config = dict(
    arch='resnet',
    model='image classifier',
    dataset='crops of objects in photos (Visual Genome)',
    train_examples=30875,
    image_size=32,
    crop_scale_min=0.7,
    horizontal_flip=True,
    translate=0.06,
    cutout=0.4,
    targets=['object'],
    num_classes=300,
    norm='batchnorm',
    activation='relu',
    depths=[2, 2, 4, 2],
    kernel_size=3,
    stem='deep',
    avg_pool_shortcut=False,
    dropout=0.1,
    widths=[64, 112, 192, 336],
    label_smoothing=0.1,
    loss='cross_entropy',
    init='small_normal',
    residual_init='none',
    optimizer='adamw',
    lr=0.0047,
    beta1=0.9,
    beta2=0.95,
    eps=1e-08,
    ema_decay=0.99,
    steps=29700,
    batch_size=128,
    epochs=123.1,
    lr_schedule='wsd',
    decay_fraction=0.4,
    final_lr_fraction=0,
    warmup_steps=1480,
    weight_decay=0.04,
)
Rows from block 7 of a small image classifier, named by matrix and row number. Rows with one number belong to one channel. Each number is 128 + 24 x the weight over its row's rms, rounded and kept within 0 to 255. All counts start at 0. Numbers have three digits each. After the name is the row's rms in percent of the matrix's.
Before each channel's rows are labels from the 100 images, of 14976, where the channel reaches its highest value: "strongest on" is what is common among them. Only what is clearly more common there than usual is listed. The data: crops of objects in photos (Visual Genome).
# convs0: first 3x3 conv (model.blocks.7.convs.0.weight, 192x192x3x3, each kernel summed), inputs 0-191
# convs1: second 3x3 conv (model.blocks.7.convs.1.weight, 192x192x3x3, transposed, each kernel summed), outputs 0-191

strongest on: object: window
convs0.61 127:134144166140130124146090096126158116135128135163109103116134117112136168147165127152103142141131132125135103135135148128075121098087149135096168102143146098119148141136140157173078088144125170108092114144131119081123152137135098061113136078119141147153141177131149125124141144170090146129134112155168109139147117137140100125158143135138172122141135110085097116125166129118142142138111106116137157139132132112124147098104186098118105172114126112144162125162123169062132149087111144097147153148130108115129120134173140114130116067107140124185154134125118114147138132152170116150
convs1.61 129:159144123137136107082155101100108114139143161125160113118144149128103099090139134134157124136101114117111104113144092145157139100128093125113106108121144129102127143132155140111138134118113089155141108116120072110123129172107122105149122110106070131118151104110099109059123098185102127129153106130147126128144095132117119125131144108156154115114163115132145139114170111113112137105077114143111118160085105121111187102118156138106111100145110089106137088138137125130114108121166093119140169121111108119126063120061090091090121138106089091131147119139153084075095122114129128113

strongest on: object: shirt
convs0.68 114:138161122121123116131138134131145075167134139094090144106131132120143109152118086141144124100138134169149133111084164150144131126115119109137129132142112124092096114112082149112147102118125143155142127166104095124074129146140110120140096119108171077096116127145120148102116133096135139122119110120121127121124141107141084047147109147101136123135139128099144105101161138093134125100138145131130136115149131069170181155124116095110124121128080113118103107162126111168070158153131112101129069182148163109093101153123148143130085078155143109144126139150146099112118144165102106133
convs1.68 111:119165130162175118117164086128162116142158095142145116107129152122149122153142169112131121081115104126126093137133143107160117110118114144114122123141130116072121112107148123112099111060150122143160129112099105122085168171149116115137122145103170152139103096117124125107123187146112147129119133105128135106128090147145098109145122098157136103127114119109132178099177156068148105098118145154136136167119133136119159128121098105126073089180153151158112140149107146150173112155153148141117108204149135132114132158123112096090098126125140127141140141110161127135133139130160154133

strongest on: object: pants
convs0.183 142:146131097124161135134107123059139130124133171116184150112114098136103118148135146112126132116088148172152154102142159139143146127144144121144112176176129159133117113121149112157112155147104105115152128169161100142131088132110099111133110099114131124133154084150111148111153185076164152148144115163142139123123133115175125128149099151132105124111154148144177163097137118123115150123112142116106142140134155147136171103176147171141184103161124122121174122098147088163155126153139146144091137123095171105106152159123125144122123140083123157120141129134190139143128094138120131118
convs1.183 141:071125143128162133085121091099126102137160119131176108138185151129122142127104146128129134104129078119126124117183108108160145101127114137175130113109085137168105127084135120133098108146145131103121140115187127105110142111151101101116107133127155111101076103136141099084100094153122139130122154138117093176154130158143159115124132153073154118131131115200156135073141121129124123130096088137145164163137095120123134141108148149110117128158130142099155125129121152113108103152119119121118153110138118106107091116103077099129180132137092131115136112166114128076116130143116117127

strongest on: object: shirt
convs0.174 117:134163124139102077142133144107119145156119143091155118106137170092119160114135132137079142138109131095131108129119169134132126105075119179111158147109119160146136133101131105168122149157148140117122129144129097144131148095132140123158104178145134174162121113151131067163124167078123095138121166157118154134142094161137154105117106137136132114139130185088099094107154120127115117154159151153147073114128120105138151135155124125150132130125134141131132095131150118134126158088110122148164105170181136136146128155133112092144145141145132072114107076123128135105149088114075152147
convs1.174 103:130090145142106126116101112120132117143113108105170121138141164145092108116124088102084172113127116090111120083126112111138137079103122122111076104157102143148106168119142106113071151109118133144126140135081111153150116142123142110134137133104101176133099103129063101091123107091122116143110134139133114135139148114139144147142119160111120125148150118129178095127156082124121094134086137125115112141081105070106150121132157124129165153140106095158177117081143147147114124081091098122128069155134116121096117119145097098132096109105133088142146107147105120107105123132099156137

strongest on: object: shirt
convs0.55 111:126145106148109141141163131155190175174113091123130125136138110156152094138110122103152126179113129158131143087102124154111148088158101139103121166148143096132097142138097101137109122101156162108115100122120117134148128142128157128144135180131133116088119115152097153116107138126123130120134126124157112104088116137142142116143135147073092107120113175145172131112126075142109129135096162096082145112128135164116153132130135131130160096121086160107166096087091097194102123101140108120114116122173142105106157100147123108150129145148124129107109139118197111154136126123171130106
convs1.55 118:097157148146116081079106161125108137162106126150178131119178108143135118125086110127106155184142128159160122109139137093135137091121103126138107133110098100118132122144128134102110142112118122109133122072094139174139112133124150088096135096114156129134109119074093119120097073111125167130169141146114156120165159109134112144152174113086130091140153150112155148154109108141146134150123161108112121125126098145120099117135127140103133098143099117142145056110174153121123145126188118111128141131128154102101122120178126116131146123136085110127119131150149103134125111134066149092

strongest on: object: shirt
convs0.177 126:140114133108102134148141153115129129142141158090121131104087141079158120114182104112132145145093114157123122116136112130160148146077146201161135153131122116132130137127131139077137151163161105136119125108146117137101128118115146185147109165105142139109170098106096078160133138135136104125088122114062140135124139132147125104096105106147103142141145146140086135098148081137089099129162159133140104119072183087124158108152135145127135118141139149119141144171107112129152133118139107114110145144130148114119109156083057100106136122160133091143135097156128123123133099102125149155
convs1.177 123:103114164131154133130088110125081089099113149115201118091135127128106140147112062099133171117143094126091121101132105107163143098115157127101123115135147152096089104093140127101120098111119139128140134133111116139133114151155120121120110112113089090120135141077097110126131136101126110153099189145097107105139144116164133134111141100128138133135147102124143074143112168139142057090101124156108137111099152102115087158110127152123079134134126115093133119105148155107113136105133115105179102126157115130132135120126078138124101170120107120154141077120152109126116110127129094088

strongest on: object: hair
convs0.65 111:143116102114126102130163161153162132186086146108115185155129119122166116117156121113138110146100149158138157101076101163094122119153169138128177134150141120101108137118110140089126117143159128107111128173158120099127123134145106139133111138135101108152137112114131120126147152152140104180109128093155109142120119147102111131161099103167116154162087129048108190091132137117123132102135145142118098143124146128097138127110129128138129113100136151126107085145115108117143126114124119119133142095133095096072174121155186155132095148135104100144126074115160124132120103105153154136
convs1.65 114:120149136133133123099104114122117129135112139093160120149127154155087123077119141092174159147136099121138127093126132175151104092146118117077121110128170108142116119089151150125113101154091128090108152127125124140111065144098127094084111102139109081159121126069106103151115117127114083151102121109155122088157114119170160084170083112118134113125137138093120101157120158137130122124143133145110093146083124101143078117075147131109087130104126131157117125133119129111101132134093094136151140128117134082127115103142164096144140136101105122120117138131136096092106132083131121081

strongest on: object: man
convs0.62 110:161138105099108124122140087137141125097122117091123140121088151117171112129115155125132158170104138155110134105109125070134084136143102207102144077126124174151153102089126151078091137096160129111114170140131146103109140122120097133114140137130105110150102114134118099115105124152132110118093118163153137127120117089077167126096119090150156140179110155094086117110129104113131114088160124144121089144138153077126143140150156137116129161133129170155137168146121144141154130118144163099117134109131086104104103102135110158156118139165142131100145120127110109109147127171136132149
convs1.62 118:127104131138144087155089127106107085141128119115157148100118151133121083088102100067142161126143131110117085113156148121162154133124142100078099129140148120128105091105144134078104103122114144092123147129112104154147087146141124103089134130099140096199155135089100155148121161128144158140076153145163127104166138095160122145159103111119144145135143107164139116152104128166141089111111127130098149131091154110138114104138119145077117120135090106120136099105166144117154099113098156167161148142159132119127137128132103126127111174106101133144151088144163096139102123145122124138

strongest on: object: shirt
convs0.50 116:096096122174144155084164096098131127154128149089126158143117153140096147144158118131099165085131149157136102068127145137112118081101108148170126118151142153161107095133163157102115090146134134139106138107125122130157147145106103156116115164139124170131096094137142138098130138114129140127104130094169135148119104108130083091147121086081161112119123097080164116102144099139166120087129120140168127148154099100134173140148135122134168140138110118161115155122126142118113125117133123139142134185103109144072082163141134122164131115138140105154142125100085118103129118156117110156
convs1.50 121:121102167104169146102114121095142087149119128079131110091139126143156104141093125140121131129126128141132111132113125160145126128130118146116097162141097153155066166142153134104112121095149177129137124145153151126116106119143101134127144126116148083178094147138131105128117177149105142115152168141115095147158079132118133102148110136117145088178112119159130156135160095105166104098167126129126167178090120113102130148129173106105139153158111107117110181119108128103123134129129114168108163162114143098114065121123135136119148145133128124134161079086132109085104113161151151144

strongest on: object: tree
convs0.36 094:116153142155123115147152118110133099135135117138081135091155169143142079090124095132147126136150167142064147138100127098119122129111095142147124120082121181110158110163131118132088135094122167107095115127111143104104126116127081157106132170122099144141106125145086156145123106122122146159120093122126190102103091118127127111106121134124146139149130109093128107118128136142088076100101107122170110134114151119103117095114125108089156153132136095131166139130160135092110132140140113172114106151174110083110139103150131134167112131137141132088103070071145146139165130108131125149
convs1.36 115:171082104148175135089123099122151138150119113158143131108124181166133108116107108142149139083129143067129135120146147112095139109128127120111165134161120155112084103133128135091099124144121122104156125150064140110170144156142112114123115141126094169110118139146105143144096088149109161157134162099172118150145130168120125142095103154150104072150152119110160142079118158138133110093116119120151157084134077124138147134122087072114137136100097112138160140111138134122114141140157155102107123171099125131119139123147146135119130127110092140100086113164151138134119135118182112144

strongest on: object: head
convs0.28 126:137133069130116080158112158104128109140113154123140114118121129100139119049130110107144131152108163125122133069095095123116130109091154145081134119142117141102118112120122144118085155154103097103105165124125103147104093123120157133105113128143135138143115128134113139173112155084128149100088081105138131106084134143139122081095126114152085111120137167100134130115130121105114122137126161146083086133111153100124164142111108130111136099121118182119138119115178060135125127125115138084133126142148133118129114162128148087131063112126128105130091108182101116164136112109111135133
convs1.28 122:125089144129154165105093095119087097134171141128182139100131176150080129106137120134153165117141109107137075124133090103172155137090127153111096108130147100135104095122155162116080119134122135098128115095090106133139137132174129117156116145104118121141116145093112146135117125090143163125079139127155096097145148131148150144142114121149164115128163154113197091105095123097172124130097132113087120160066097114160107144112107143105101162153108127129154135133156148134107088143115098122126125109153114122132123158107126130099084127108099103129153107121121110094113111131137146141

strongest on: object: hair
convs0.99 129:111119111113141132163109150092158131110113173129119113144135121179134137123156154114188162179137164135123157125136123176119148123130183142116153083158166131146163092124061149156148153147121136111134143152128158130089101044068122139134156168090124117116116149106132096159143159126122142123128144102088070107136120138133108106133137139156163105106130166115131099142110109096096135146170154122114097118150104166123132147135134120102126124100141139121124125131140106131161113137120131113099091159077106109117133162105140142130114100143110121090125131150144110101112135163128125106
convs1.99 125:068137120099133114119112097147143109159144099106165105084120117170128131084142155112129169126126103109126114139101112108131166122129113138077108152108113124145117087127124130188110116174117151081093120102131136084100133164172122143125142137113104110139145140097100134176088117160124127118100133091120109123167138132095129117126102146103132085119169127160177132139122155160148122138092109126121117148142072118153107128092122159117117135137130107108139102135131142126075121157099082150155100102184163142122122114146121131118166114122125143093172095151159116168134118149151113134

strongest on: object: man
convs0.78 120:101150116151110117123163110142121169107126152109095197149143143080167068123075108113087139162117112125114137132138138136110076157117149114151123092130130173154132111105156148088103107107112098146147180149167142127104126163127104102135096144136123153117148102128139110113104148117139107100099136119120142141136107136105099128115142136142110118166087120096139142092121104083124103092162130163121083173151123122118104163108107153111096160121150136090150122130129112125077128131125138123142097095149174130088164154094143115175162141136110100094113113140139106106120105132134111136
convs1.78 117:110126138161111127126110134123153096125112125129110152142109125159113097082167136109134135129101093098119144115116133172092167090108137093114112132105133155132124125084092165104073096122125136140140142121142095113136105134125129080071105097072152137154175084100095114127143119116106087139084156141103118110144091086110107141128095087131149136141082137152134133146103141123154108132133123154106083152144113112117110116145149167113117114124120124149144164122105168126126106170094139129187109109144146133117132145139129095115122102090117083132119161138112093129077095106084151121

strongest on: object: tree
convs0.133 128:106114118128169154125109092147118134137117165163154129101102122189151156133129128151150128141147126145136137131153121125160098137118109085124080109106166131103177102124152090153098077118094143129089139164123095094117124112101101101109100100163117112098160174181131121127110121100131150150135079140146096147113150139120145137119072190102162137135143120132127129130126140135126121089132088098160100154152130092152176132122125106119104131124165102130120126101117121159123121115143154147125117155115124129124101114145182127133155122085133159125163096087141117129092086127155086142
convs1.133 125:122132138127130128102127094100130106118155106164132145126102095116126093151113099095157095108077130132107128112091112094132175124164170124093170095119120118155131118132128141108105098151124103142188147108136172094133115150161120083134087165114111150095128156149120123169107096109082103107083170114063067132167119089098101125115165098143152127139126109117123159147137115117154124110114142105129130117104129135116173158161157128127147138105088121139124136069073117152105142138112113116150142112170137118100165147124128121148120130104122139125117121113085142114125107146119125143