python train.py --image_size=32 --num_classes=300 --kernel_size=3 --avg_pool_shortcut=false --widths=[64, 112, 192, 336] --loss="cross_entropy" --residual_init="none" --beta1=0.9 --beta2=0.95 --eps=1e-08 --epochs=123.1 --warmup_steps=1480 --weight_decay=0.04
Rows from block 5 of a small image classifier, named by matrix and row number. Rows with one number belong to one channel. Each number is 128 + 24 x the weight over its row's rms, rounded and kept within 0 to 255. All counts start at 0.
After each channel's rows are labels from the 100 images, of 14976, where the channel reaches its highest value: "patch colour" is the nearest of a few named colours to the mean colour under the peak. Only what is clearly more common there than usual is listed. The data: crops of objects in photos (Visual Genome).
# convs0: first 3x3 conv (model.blocks.5.convs.0.weight, 192x192x3x3, each kernel summed), inputs 0-95
# convs1: second 3x3 conv (model.blocks.5.convs.1.weight, 192x192x3x3, transposed, each kernel summed), outputs 0-95

convs0.89 [157  94 136 133 115 149 136 125 101 127 163 138 146 108 113 137  85 123 157 125 108 107 118 170 141 111 103 206 180 128 101 117 134 149 119 167 129  94 120 126 127 144  98 132 113 121 132 184 117 127 175  84 138  95 141 150  84 168 117 105 117 178 122 120 148 159 143 100 126 175 143 156 137 172 111 113 150 134 122 103 113 169 112 135 137 124 166 108 101  93 125 149 159 116 157 146]
convs1.89 [114 116 116 125 118 143 159 138 124 109 147 136 130 135  93 164 148 158  93 160 100  89 128 123 143 135 133 106 112 151 100 103 140 120  92  95 192 152 136 137  82 156 107 136 135  92 155 130 173 110 103 119 146 131 166 130 113 118 128 105  93 117 120 114 131 124 101 134 173 137 171 153 109 164 161 157 143 141 118 138 140 172 158 158 119 150 127 126  82 146 134 122 113 150 127 136]
patch colour: white

convs0.106 [132 138 118 121  77 147 167 144 111 108 155  99 157 154  79 113  96 131 130  98 105 113 128 132 114  84 136 135 110  73 130 145 116 102 131  90 114 143 117 124 114 132 152 143 139 139 163 117  91 127 132 130 153 148 136 109 112 116 106 122  78 105 102 113 130 152 134 172 119 154  99 131 155 129 132 107 154 143 109 155 141 112 136 144  98 105 138 106  83  74 158 159 155 156 128 128]
convs1.106 [102 119 133 104  98 139  88 113 129 134  79  99 141 135 159 100 119 109 133 106 119 177 112 144 143 145 112 143 192 135 164 136  80 180 151 176 159 101 160 184  80 132 154 117 100 123 147 100  91 125 151 143  99 127 128 148 131 144 136 133 136 114 136 118 118 153 107 117 119 115 116 150 114 132 107 132  87 101 143 128 131 109 107 179 150 166 150 130 162  67 143 131 129 181 131 139]
patch colour: brown

convs0.121 [ 88 105 109 151 117 131 154 131 140 117 136 107 140 122 129 124 103  95 120 143 120  95  70 106 102 118 107 150  99 106  89  88 116  83 129 118 126 145 101 107 150 125 124 103 119  83  83 146 105 128 152 122  93 127  90 118 123 129 134 128 107 154 105  89  84 125 173 113 125 105  98  90 124 126 157 127  87 110  95  92 137 145 130 140 145 155  64 123  98 109  93 165 124 101 153 108]
convs1.121 [130 119 139 147 148 162 129 164 154 150 160 161 117  97 128 142 141 147 139 101 103 111 115 142 138 144 111 141 122 108 128 121 130 152 147 107 156 141 125 131 120 111 128 132 107 142 121 154 153 114 109 165 146 125 155 153 144 102 155 150 146 137 160 139 116  95 127 142 112 172 165 172 150 146 104 148 127 127 117 158 185 162 141 185 156 116 138 174 189  88 145 115 157 153 101 116]
patch colour: black

convs0.129 [124 118 130 128  95 162 163 105 180 111 112 151 176 110 122 120 168 102 101 168 113  85 139 158  97 130  91 139 103 127 129 133 151 141 111 131 135 112 152 113 126 108  87 127 112  78 156 166 127  97 151 109 169 107 135 137  98 136 127 110 104 157 125 134 132 115 105 109 128 115 116 131 146 134 141 108 157  76 119 131 164 109 183 126 140 105 139  98 114  70 169 152 137  92 131 159]
convs1.129 [ 98 120 140 172 129 142 148 128 114 103 100 136 147 161 147  95 118 108 126 108 135 134 133 176 157 119 105 141 139 124 118 110 149 100 139 128 110  83 137 144 144 158 143 171 172  94 128 147  97 154 137 124 170 154  94 146 107  85 111 128 152 132 102 118 151 134 159 135 116  74 114 144 118 143  99 100 142 113 107 115 154 121 150 150 146 123 160 167 128 102 160  98 179 117 107 151]
patch colour: brown

convs0.53 [143 125 141 191 132 165 123 117 104 116 125 122 151 161 157 149 109 127 138 151 124 143 107 175 106 152 116 142 164 117 151 159 149 143  93 103 112 129 140 137 155 118  77 143 148 149 115 140 117 136 157 125 139 144 101 116 143  71  84  72 129 133 139  94 119 149 136 152 134  93 116 114 169 127 123  88 110 138 122 108 171 143 120  77 107 145 127 145 140 135 141 126 136 151 130 125]
convs1.53 [183  92 146 139 125 103  78 133 126  84  98 111 128 155 147 143 127 120 124 125  99 152 129  88 117 131 106 110 152 113 108  96 100 118 146 171 129 117 126 123 130 109 148 104 105 135  97 175 142 159  95 141 127 101 136 127 134  88 127 134 171 180 150  83 140 175 106 134  92 110 120 122 125 128  99 107  96 128 145 144 127  96 139 129 106 163  77 126 132 146  59  98 107 104  88 146]
patch colour: black

convs0.54 [132 157 121 148 140 171 109 133 145 135 117 106 102 140 160  86 186 108 114 165 149 148 169 167 134 125  75 169 176 110 109  98 158 136 100 116 147 137 147 144 121 169 157 100 113 149 104 158 139 121 169 146 133 129 129 145 130 115  90 113  90 177 116 127 127 149 119 117  81 114 113 125 171 137 123  88 155 148 108 178 175 154 138 124 124 105 137 135 144 159 109 128 133 136 126  49]
convs1.54 [114 134 139 183 150  96 125 136 153  91 135 121 142 127 155 149 116 127 129 136 150 156 144 113 114 149 133 114 155 117 136 110 139 138 158 138  85 115 119 153 107 104 111 149 126 104  93 119 147 125 125 127 146 123 143 146 109 113  79 141 144 131  79 148 130 137 144 128 104 130 103 131 109 160 104  90  84 123 134 136 118 131 132 108 108 139 151 124  92  83  85 150 136  99 107 106]
patch colour: black

convs0.124 [134 123 144  86  94 142 176 141 117 109 125  90 108 136  91 158 116 117 180 131 115 138 112 155 163 150 104 146 131 147 133 129  92 128  95 123 116 137 144 114 117 156 115 109 153 120 128  83 121  68 127 112 139 166 118 106 136 127 129 129 158 110 152 113 146 114 113 128 117 154 128 145 155 139 102 121 126  22 163 143 128 129 107 144 120 112 174 119 130 138 120 116  96 108 129 127]
convs1.124 [150 148 169 114 160  98 141 117 119 102  92  91  89 136  99 146 162  86 162 136 134 156 127 140 154 109 108 162 145 135 108 116 102 136 117 148 122 107 139 125 125 129 145  94 111 115 112 139 145 141 111 127 131 125 103  81 123  86 117 147 122 155 100 165  92 161 118 133 108 116 156  97 119 140 115  85 119  94 150  75 135 120 111 175 100 119 117 144 151 103 105 127 152 115 105 105]
patch colour: brown

convs0.60 [122 128 122 153 151 148 121 120 142 135 129 133 158 138 121 119 109 119 131  82 115 146 134 130 114  65 112 145 151 128 142  79 125 125 133 159 121 168 134 139 139 155 164 130 133  99 143 124 153 128 119 109 132 130 149 156 125 122 130  53 115 129  60 124 123 137 157 139 130 133 112 119  28 134 147  29 136 132 131  97 134 142 127 152 143 146 104  87 108 141 142 134 129 148 123  36]
convs1.60 [124 129 129 153 107 138 109  99 124 129  92  99  92 159 105 127 105 118 110 105 146  93  95 154 112  93 120 168 148 104  87 182 121 119 119 102 137 125  57  93 126 104 152 129 128  81 106 130 104 122 116  84 121 135 125 140 134 129 120 123 154 123 125 117 112 142 124 102 110 134 126 143 134 129 105 151 103 114  99 100 163 141 120 148 136 113  97 116 105 113 148 119  95 100 136  73]
patch colour: white

convs0.41 [165 120 123 157 125 157 149  86 131 115 110 114 127 128 103 111  97 142 131 137 116 144 118 230 151 131 120 152 147 114  94 111 141 134 127 133 110  84 144  84 146 100 144 111 135 124 117 131 127 117  99 119  89 161 127 140 161 106 108  92 156 139 116  83 120 134 109 122 111 120 167 153 143 154 145 124  87 135 145  97 103 125  92 142  82  96  90 103 134 132 127 141 102 141 177 138]
convs1.41 [177 135 151 120 124 147 106 130 122 157 136 152 138 124 139 155  90 132 145 123 106 117  72 102 103 131 133 142 124 119 151 122 166 149 139 130 152  83 123 152  97 140 133 137 167 124 159 136 143 142 115 116 117 133 109 174 150 150 135 154 135 108 114 149 103 125 134 144 145 137 143 166 146 158 162 158 103 120 145 142 119 138  96 116 136 184 112 131 133 135 140 160  97 140 191 163]
patch colour: grey

convs0.138 [119 159 100 100 128 100 107  64 122 170  67 173 109 120 152 135 144 117 140  53 149 129 124 193 148 109 153 119 150 120 133 106 117  98 122 116 111 135 183 108 152 135 143 110 128 136 109 145 104 126 138 127 135 120 118 138 146 126 132  97 143 129 127 139  96 125 122 136 158 113 109 139 138 144 115  94  86 106 114  72 129 118  69 142  64 123 144  54 161 129 151  72 129 127 117 109]
convs1.138 [ 73 136  90 149 112 148  90 141 121 157 122 161 121 172 167 126 175 109 135  96 134 138  84  78 101 118 128  97 146 149 104 122 102 114 139 125 145 136 127 117 139 121 106 121 138 109 114 139 138 104 142 152 144 114 110 127 105 131 159  99 115 150 138 130 103 123 135 127 144  99 146 117 124 127  65 117 111 140 132 127 129  74 145 109 103 118 119 145 141 115 156  39 123 105  72 104]
patch colour: grey

convs0.115 [148 115 128 127 116 100 129 132  74  86 127 142 124 125  94 150  92  96  69  73 137 140 120 141  86  80 138 159 133 100 145 115 141 139 165 145 136  71 130 108 136 175 135 103  67 128 152 112 130 158 154 143 122 107 129  90 161 129 123 111 139 113 107 134 100 168 131 130  50 149 124 122 132 156 118  99  93 110 124 116 132 142 140 154 160 142 124  85 150 140 118 119  89 121 126 135]
convs1.115 [163 145 125 115 115 114 104 141 103 124 151 122  83 136 135 163  70  98 125 129 176 130  99 153 118 126 129 187 109  52 101 133 137 137 105 122 143 120 140 105 102 103 139 160 111 124 130 138  78  76 158 134 117 103 109 144 125 124 103 109 108 139 118 119 105 144 135 126 114 153 101 164 146  98  78 149  97 136 156 116 170 160 115 148 157 112 135 137 119 124 112 103  97 100 131 136]
patch colour: white

convs0.173 [172 151  89 149 112 127 128 103 100 118  97  96 146 134 122 138 121 114 114 140 105 122 157 121 155  84 158 185 149 112 146 121 126 139 108 134 126 115 146 110 142 159 147 131 104  66 125 178 117 109 189 128 143 112 130  98 107 126 175 118 145 185  86 121 106  55  96 131 135 144 117  93 129 112 142 130 124  97 109 130 164 133 123 161 107 155 172 148 110 105 132 109 126 132 130 116]
convs1.173 [145 104 153 161  98 111 140 121  94 109 109 133 120 130 130 138 130  69 135 114 105 107 121 138 123  88 134 146 100  76  93 130 124 102 130 179 151 144 171 121 124 121 125 100 121  65  88 140 102  94 130 155 130 111 123 102 136  69 139 182 161 138 121  91 150 142 145 118 134 141 145 135 119 124 129 115 120 123 162 104 148 138 116 150 131 135 108 119 135 107  76 135 114  96 111 126]
patch colour: black

convs0.66 [154 141 133  97 136 151 151 155 125 115 177 102 113 132 124 132 128 174 149 105 118 143 125  96  76 129 134 152 116 127 145 121 139 133  99 134  95 170  85 141 148 161 159 129 120  95 163 104 133 142 123 106 157 136 157 134 118 157 131  95 153 125 100 146 181 171 150 149 153 125  93 127 107 140 140 116 173 127  94 106 150 109 144 145 158 102 134 113 130 127 148 119 151 155 108 161]
convs1.66 [123 117  90 108 101 129 127  70 102 127 128 120 143 109 142 129 136 150  95 135 140 138 145 163  96 114 117 110 129  97 145 115 140 122 123 106 116 126 109 106 139 117 150 146 106  92 143 138  77 170 104  82 112  88 128 116 155 167 114 111 129 101 115  89 144 142 121 102 110 119  55  96 111 125  99 145 105 129 106 120 136  91 131 147 141 149 130 119 157 103 127 114 124 122 124 107]
patch colour: brown

convs0.186 [102 171 129  86 163 120 128 126 140 137 173 112  89 111 159 162 155 121 121  54 150 163 138 126 135 124  74 141 167 112 112 145 124 112  96 110 117 173 106 146 151 116  77 112 131 141  56 126 142 126 113 142 121 165 112 118 158  95 133 145 123 127 133 138 114 174 150 160  87  82 115 115 138 163 114 136 122 173  83 114 159 123 103  95 142 156 149 138  97 133 128 138 126 111 146 157]
convs1.186 [139 134 109 171 102 168 122 136 102 130 135 157 168 176 114 137 105 132 108 112 122 192 131 160 114 108 149 123 128 118 122 118  90 129 130 124 168 103 118 124  84 175 104 121 176 112 138 125 130 140 118 174 133 153 121 134 109 151  95 111 154 132 132 148 115 163 111 129 137 142 104 165 120 135 128 134  73 158  95  91 147 116 127  90 137 156 120 127 156 101 157  95 134 110 131 149]
patch colour: brown

convs0.170 [148 106 147 144 102 127 162 107 114 113 162 120 155 140 135  96 124 141 131 153 109 151 153 119 116 133 133 143 180 127 121 138 139 126 146 141 138 160  89 118 102 130 143 172 121 137 121 106 176 118 100 144 138 161 146 116 107 149 124 112 161 121 132  91 187 147 115 149 137 127  80 126 152 135 129 167 135 180 109 139 153 167 138 130 133 119 112 100 120 125 117 181 170 166 133 163]
convs1.170 [123 111 153 130 138 124 111 116 139 120 110 112 126 157 139 138 161 132 180 139 146 138 108 153 103 121 158 134 129 133 122 130 127 104 113 179 127 116 140 129 115 124 105 179  75 116 108 119 118 100 147 107 192 120 108  96 124 123 151 103 136 131 111  68 113 153 119 137 156  91 113 110 101 136 154  63  93  98  79 100 158 117  98 115 153 144 112 124  94 110 104 121 132 103 129 114]
patch colour: black